config = dict(
    arch='unet',
    model='image diffusion model',
    dataset='aerial photos of the United States (SatlasPretrain)',
    train_examples=50862,
    image_size=48,
    horizontal_flip=True,
    conditioning='none',
    objective='v',
    cond_dim=192,
    norm='groupnorm',
    activation='silu',
    weight_standardization=True,
    pixel_unshuffle=2,
    widths=[64, 128, 192, 256],
    blocks_per_level=3,
    scale_shift_norm=True,
    attention=True,
    upsampling='nearest_conv',
    init='trunc_normal_002',
    residual_init='zero_last',
    optimizer='adamw',
    lr=0.0021,
    beta1=0.9,
    beta2=0.999,
    eps=1e-08,
    steps=7400,
    batch_size=64,
    epochs=9.3,
    lr_schedule='poly',
    final_lr_fraction=0.01,
    warmup_steps=370,
    weight_decay=0.1,
)
Rows from block 18 of a small image diffusion model, named by matrix and row number. Rows with one number belong to one channel. Each number is 128 + 24 x the weight over its row's rms, rounded and kept within 0 to 255. All counts start at 0. Numbers have three digits each.
After each channel's rows are labels from the 100 images, of 14976 (inputs lightly noised), where the channel reaches its highest value: "responds to" is what is common among them. Only what is clearly more common there than usual is listed. The data: aerial photos of the United States (SatlasPretrain). In brackets: how many of the 100, against the usual share in percent.
# convs0: first 3x3 conv (model.decb.1.1.convs.0.weight, 128x128x3x3, standardized in use, each kernel summed), inputs 0-127
# convs1: second 3x3 conv (model.decb.1.1.convs.1.weight, 128x128x3x3, standardized in use, transposed, each kernel summed), outputs 0-127

convs0.0:139122157121109133153135126148152126112167115106204118128119125107116144178137106137126146119122087159123143164116117144160139105098114124116092095121102129120104079132136097119139131122183123136103097124133128105142105140139130122126133113130157114106183122116154125106117116118129109161090116103131099124078064128122113179144060113105139140066095111113113073148118130121121122132109
convs1.0:184132163129127181143133137107122130131115128131091133137116118129131170113128140145125110125035159117133129044124112181113057133130162108130132128112122121133124129177118136133159128141147114149130084133120111129117125128093158108161103070136146140121130123132158122145127111148100120139131116123114151134129130125065133110107125180123134133121128122135153131124134130123114051142132
responds to: crop field (34 vs 8.9)

convs0.91:112132119113140177144134124042130141145132114116126116084102125079153156152106154081123091162110120107121208116158133155095136128121101111121143126105117141160129123117109122151134122103076139092124116163085127126116116124155124102118137119156146095125146133126141155134141091146118143149091128105113139092131128114093134073139142100105144147149163095102121113145162103114144099144155
convs1.91:111140160198131074108132149096140099110123180125126130045128151141081120161146088168136115117149128093159140144133138117115108118147084084131119119109131114180109113082106111131106149111079126159101127104144100153131126138174122120132108176096138114140144095140108101122135107107117122125128153130132111111135109147159160129162142111092112102136117151124147133129096136138115146122141
responds to: crop field (30 vs 8.9)

convs0.97:119129128133112117070097130154127060117118130147120122138124130153073116124105135124129118113103128127113089139119133141085105091100098100172104116118128095127100163129118101120123122113144099130126138124159129155112114123116140123114124120113084127146128144132129116141141133159149118145142134143117122126204180124128089135135194131173154148206135149126120170125203130131106126144124
convs1.97:115125144136134145149070159144133126110121160132113139153144204116116127130175089097143098134219146127139111145131153118145180125103101157132124132177133144123126123155084145119128116117125132097144120126143106125162138106109174154089137141130123133132124123130148141111116149125133108121136049125095181116138127153071130126120143166137151135133112144119166147139103132107147105128133
responds to: crop field (43 vs 8.9)

convs0.21:140126097154084119156102112107136169130118148119100141160172132171146100122159141178112082142152166149145148118105168113159114103115163126129085147121140115149125150149156116117110136140116144161157179132150167159167133132123173144146138157162145143125108122156111119156118156119121114122148125091086114122134135121163101125124139158107120101138117157113118118084139170089087161114169
convs1.21:099151138216131116131110158135131139083130196125099113084194176136081084111148065073143096109125132069078108165129136117128148125149154137137121116112116132134107133101122103111092145138119155114130140111100158135150135136147113124128149151116098144134131126143116123149120116117164142134137132146122133134133120119127141126164129131124134142130068103126120120112136157099153135111128
responds to: crop field (35 vs 8.9)

convs0.25:162165164117127123131153144165154177115118148118145138156164157141158120128156119167102159159150098155126152127116123109154150148119136119166141117112125156139117127173142150116138141154189149186126095121186135120129111160150146126133118160104079155156107102138127146120097148135142127136163124163145116124137154159122085124139134092173097097117152093147120154105134152127084153121105
convs1.25:140128091105120132176142110127124126141120122121175138102112155141156128160160160152097167152145115124177158141110134105077091126129121112099134126112141126118122142119082114098163153151162090117133142176151132137096119136091128165125026152136172106138130140132093176072137107120085122141112131127136111142140124143143122105117122106102121122118137178113121116112132122151129125145125
responds to: crop field (31 vs 8.9)

convs0.7:146112098082081112166128095117118149122106109107120119133160117159170118111161111159105095102157137184149113137111134114170136079082140118136051132135137139128124123149145140111125129129130165173151151118143174156195110148150144127148141153141150152134127111143114103139114141143121102122151134120116114109142140132141108166135168151110132092153130169128119122113133156100105143124186
convs1.7:137152143129136122123092138123121138099143153139098121111168134125084101175122121048118109093085138057100138127134111107138117130150117125138129125125116138111117135127162092108103150112128193139121089068119120126130119142137122082128159124145084166148125118122122095201118095116174143120115128140129130116128141126134138127166139149128118139129094071121108133114102121089148126103125
responds to: crop field (30 vs 8.9)

convs0.88:140126144131117138129138160102110131121141136114122155162180100146144124124174142091113159180118121162130171094128141107168131176127164106141144151116149126117126129152100113120118162126108106151133094163105123145190114130101123116110117126134129086136099099138085129138101150138134143131113176162154123076203168157116116109135174094156115121132117091148112127125148139140128139112158
convs1.88:130102106066139098113137136125116124165135065124135111174115058112154115140076127190149112176139144107138168121158127111142166136121133148115156128118113146139109119152166117056094149168119115110118148126089159136116150122115116127127115153155115154144136143122106141123116173144126134123123126137152102132110148144128144095159131121125122129140114121129070129129092137189114148115127
responds to: building (73 vs 42.5)

convs0.68:132130137159132118103100149111096103125077133130080120145139113163130100100136105104115155144142153121122155108140147102109112142131141136119135138090130136129133160148116111158091138142084153118103145114106149139150128119106163102118117135111093140142096129140086125130133130117120134120129143182172156092178202162167137085108166160150123117150192133180137177119145123131126141100141
convs1.68:106130100106110096097134146161117124132152145141184136097132144126138109188131126160118119109154088134118114169152155107154170132126122083136139139136114123135132121068156115123084120121128128180123170118130156148128119127171119076106145171119097130143091130121080132105139149127150125105129174100135093133094129109142135164155132089142127119133155144139139100109121109100160193115119
responds to: building (73 vs 42.5)